A small masked image model, trained from scratch: 45211 training examples.
Rows from block 4 of the encoder of a small masked image model, named by matrix and row number. Rows with one number belong to one neuron. Each number is 500 + 25 x the weight over its row's rms, rounded and kept within 0 to 999. All counts start at 0. Numbers have three digits each.
After each neuron's rows are labels from the 100 images, of 14976, where the neuron reaches its highest value: "top examples" is what is common among them. Only what is clearly more common there than usual is listed. The data: photos of plants and fungi (iNaturalist).
# fc1: MLP up (encoder.blocks.4.mlp.fc1.weight, 384x192), inputs 64-127
# fc2: MLP down (encoder.blocks.4.mlp.fc2.weight, 192x384, transposed), outputs 64-127

fc1.155:495504404542485496519492495480506518445494506493523519504526502507496484458538463495522513503498476467465520488509487519561496476496513539480476488454478501514522480487502488539505511490491501
fc2.155:522492490507477531495498495489490507487491517503537516494504509492463498506490491515501500447460529437493511467538465560530478468528521525500480533511507522490487498484451553484492523519530552
top examples: order Fagales

fc1.111:509490541523517489520506461447444505477534535536478484496519559519490485515449495526492498500486550490572520557496502492508514462514490511518501467507518514508425488498496513519488495509527523
fc2.111:429526476479514548555507475500463551431519507523501493473479482491463510546501512518494494488465490500495466521486496445502545506477540518514546473532547507502513512494480529482490518478508483
top examples: order Asterales; family: Asteraceae

fc1.279:486484525519488482481467463492550515515509518487491502527490498521526504513496562500498497488478519494520503511505547541549507498506470459530498511499532525522479523513480500531516508498536541
fc2.279:472498469476504523483471507488503463496542443492481507514517467513493468519481524539514507550511486496475466473495512486503511530509506466540532494528546445489476522491470503452515555532553506
top examples: order Asterales; family: Asteraceae

fc1.223:514487460512467515533495537457498493406520501460547505477496502527480476463464485528506477519500517503514518462528490506529455531513541498525496514492542529537494450502500504518494488481459489
fc2.223:506478458500503540495519525481526500425492501481519485493528502556456487487481506489500527464509474466487505467488494554529511520492523507550499507489533531490494523510487549545473518497527518
top examples: order Fagales

fc1.5:505465480499495487542469463476479526549512469498476509503470469526499499498519474505519509475504522518509481509509492475505530510467518470497513497506538512482482496482479512525403505523542479
fc2.5:488470483525529516460492504520501505465466448537503524530516452497482515548485500522512508509524491496479488481480495493494546491484440506533502497531501488528528557521477514492486521490503514
top examples: order Asterales; family: Asteraceae

fc1.20:529507508497485443517499488491487477507499516514460501494492530499480495515519521514506476534480518489517516499510515461480522507497490486465529458489508492480474485490503509520484502487542467
fc2.20:484489487454471525516470467473490548540492495532458549484519477484502515481496502524510474492554517493510468462496497497457533501474457484497554466554511457523482492526513532502484511495490507
top examples: order Asterales; family: Asteraceae; text has "common"

fc1.148:502507472540512528511466517518514495491516528502474497502474501530492495466534502465526506517503502479487493500515507491492449522488524520512492508467537536533484466461509516558517514504534503
fc2.148:482497423525488504516499538475506488423508480488522518517470494538478486482499480504500482514508501422488512432513511526535504515477548556500503448478531534557491464533500517497496524474514448
top examples: order Fagales

fc1.36:448509507519479491512480469479514499539502514470474495500475465516548470503508470509502536505505521511489513501514501500485501547457484537478503516517607446546514500486498468494494499502517487
fc2.36:454515499505529506467478537507522537453500508496492506569574483511469486517480532483532475508505490463515503529515473485525495528549451498517486457507507485506504520500555483494506551494460453
top examples: order Asterales; family: Asteraceae

fc1.15:483464483493442469508476528449539514529541511465510490542517470521499441554513502501484512534537483500530482531511489467547477475534457533486453534511501496477477513495500505478517465460541480
fc2.15:454475518504524503457452505505517533468493493535488527519560466520499484525494546524483521494508478513527479520506529464503503504506467519496515563489513482472546441526519506517517502486484509
top examples: order Asterales; family: Asteraceae

fc1.8:522509500502521501509537519495502542538504507515469510486491479500497479518518551484506508500497515501488507527532488501500492520480496506498495536450511503519454445509509547488497476514499508
fc2.8:465502492488494560505475507499497502485506514517539524518483468545481510515525490510498514525508513469515476535488504491517514505483486509474549463490492520507461510511494533483484511470512502
top examples: order Caryophyllales

fc1.269:487474483514534476501527529483504503444509520486489499502492506512501493481484479514512496463501504508512483500539510551487430505473497488526509500488559510496486443510496478527477543535488462
fc2.269:494507474553506466517531541497483466458500531504532524510478469517502485525447459510539507473511495443494532506511489539527496512507514502517454494521497531488501502498506485537464490492484511
top examples: class Liliopsida

fc1.351:495493532517486516571501523513518503506529494468486478484500487526513494450519516465477467516508498510469506473509482510497476511529561571533502489458506502577470435518510508514515489485508490
fc2.351:479510501532491464501483511478516501488524498512502496488468518529507460512450481490522511483497516479469499483485506548487486524502520517527492490506521532498498513539481524467473509529493474
top examples: order Fagales

fc1.138:516510557490510498546489464509517525531519471483465542504480467468482523466472521501493520526483494538508426483525475498482465486470526506474519506471507516512528447483543465483509492468473484
fc2.138:496469519491438530494497491468488520460491506560548503527568485472480522530505507516465465527484511511449511508514541506515457499479513523460469524528494501514458549542512490472532470517507548
top examples: order Caryophyllales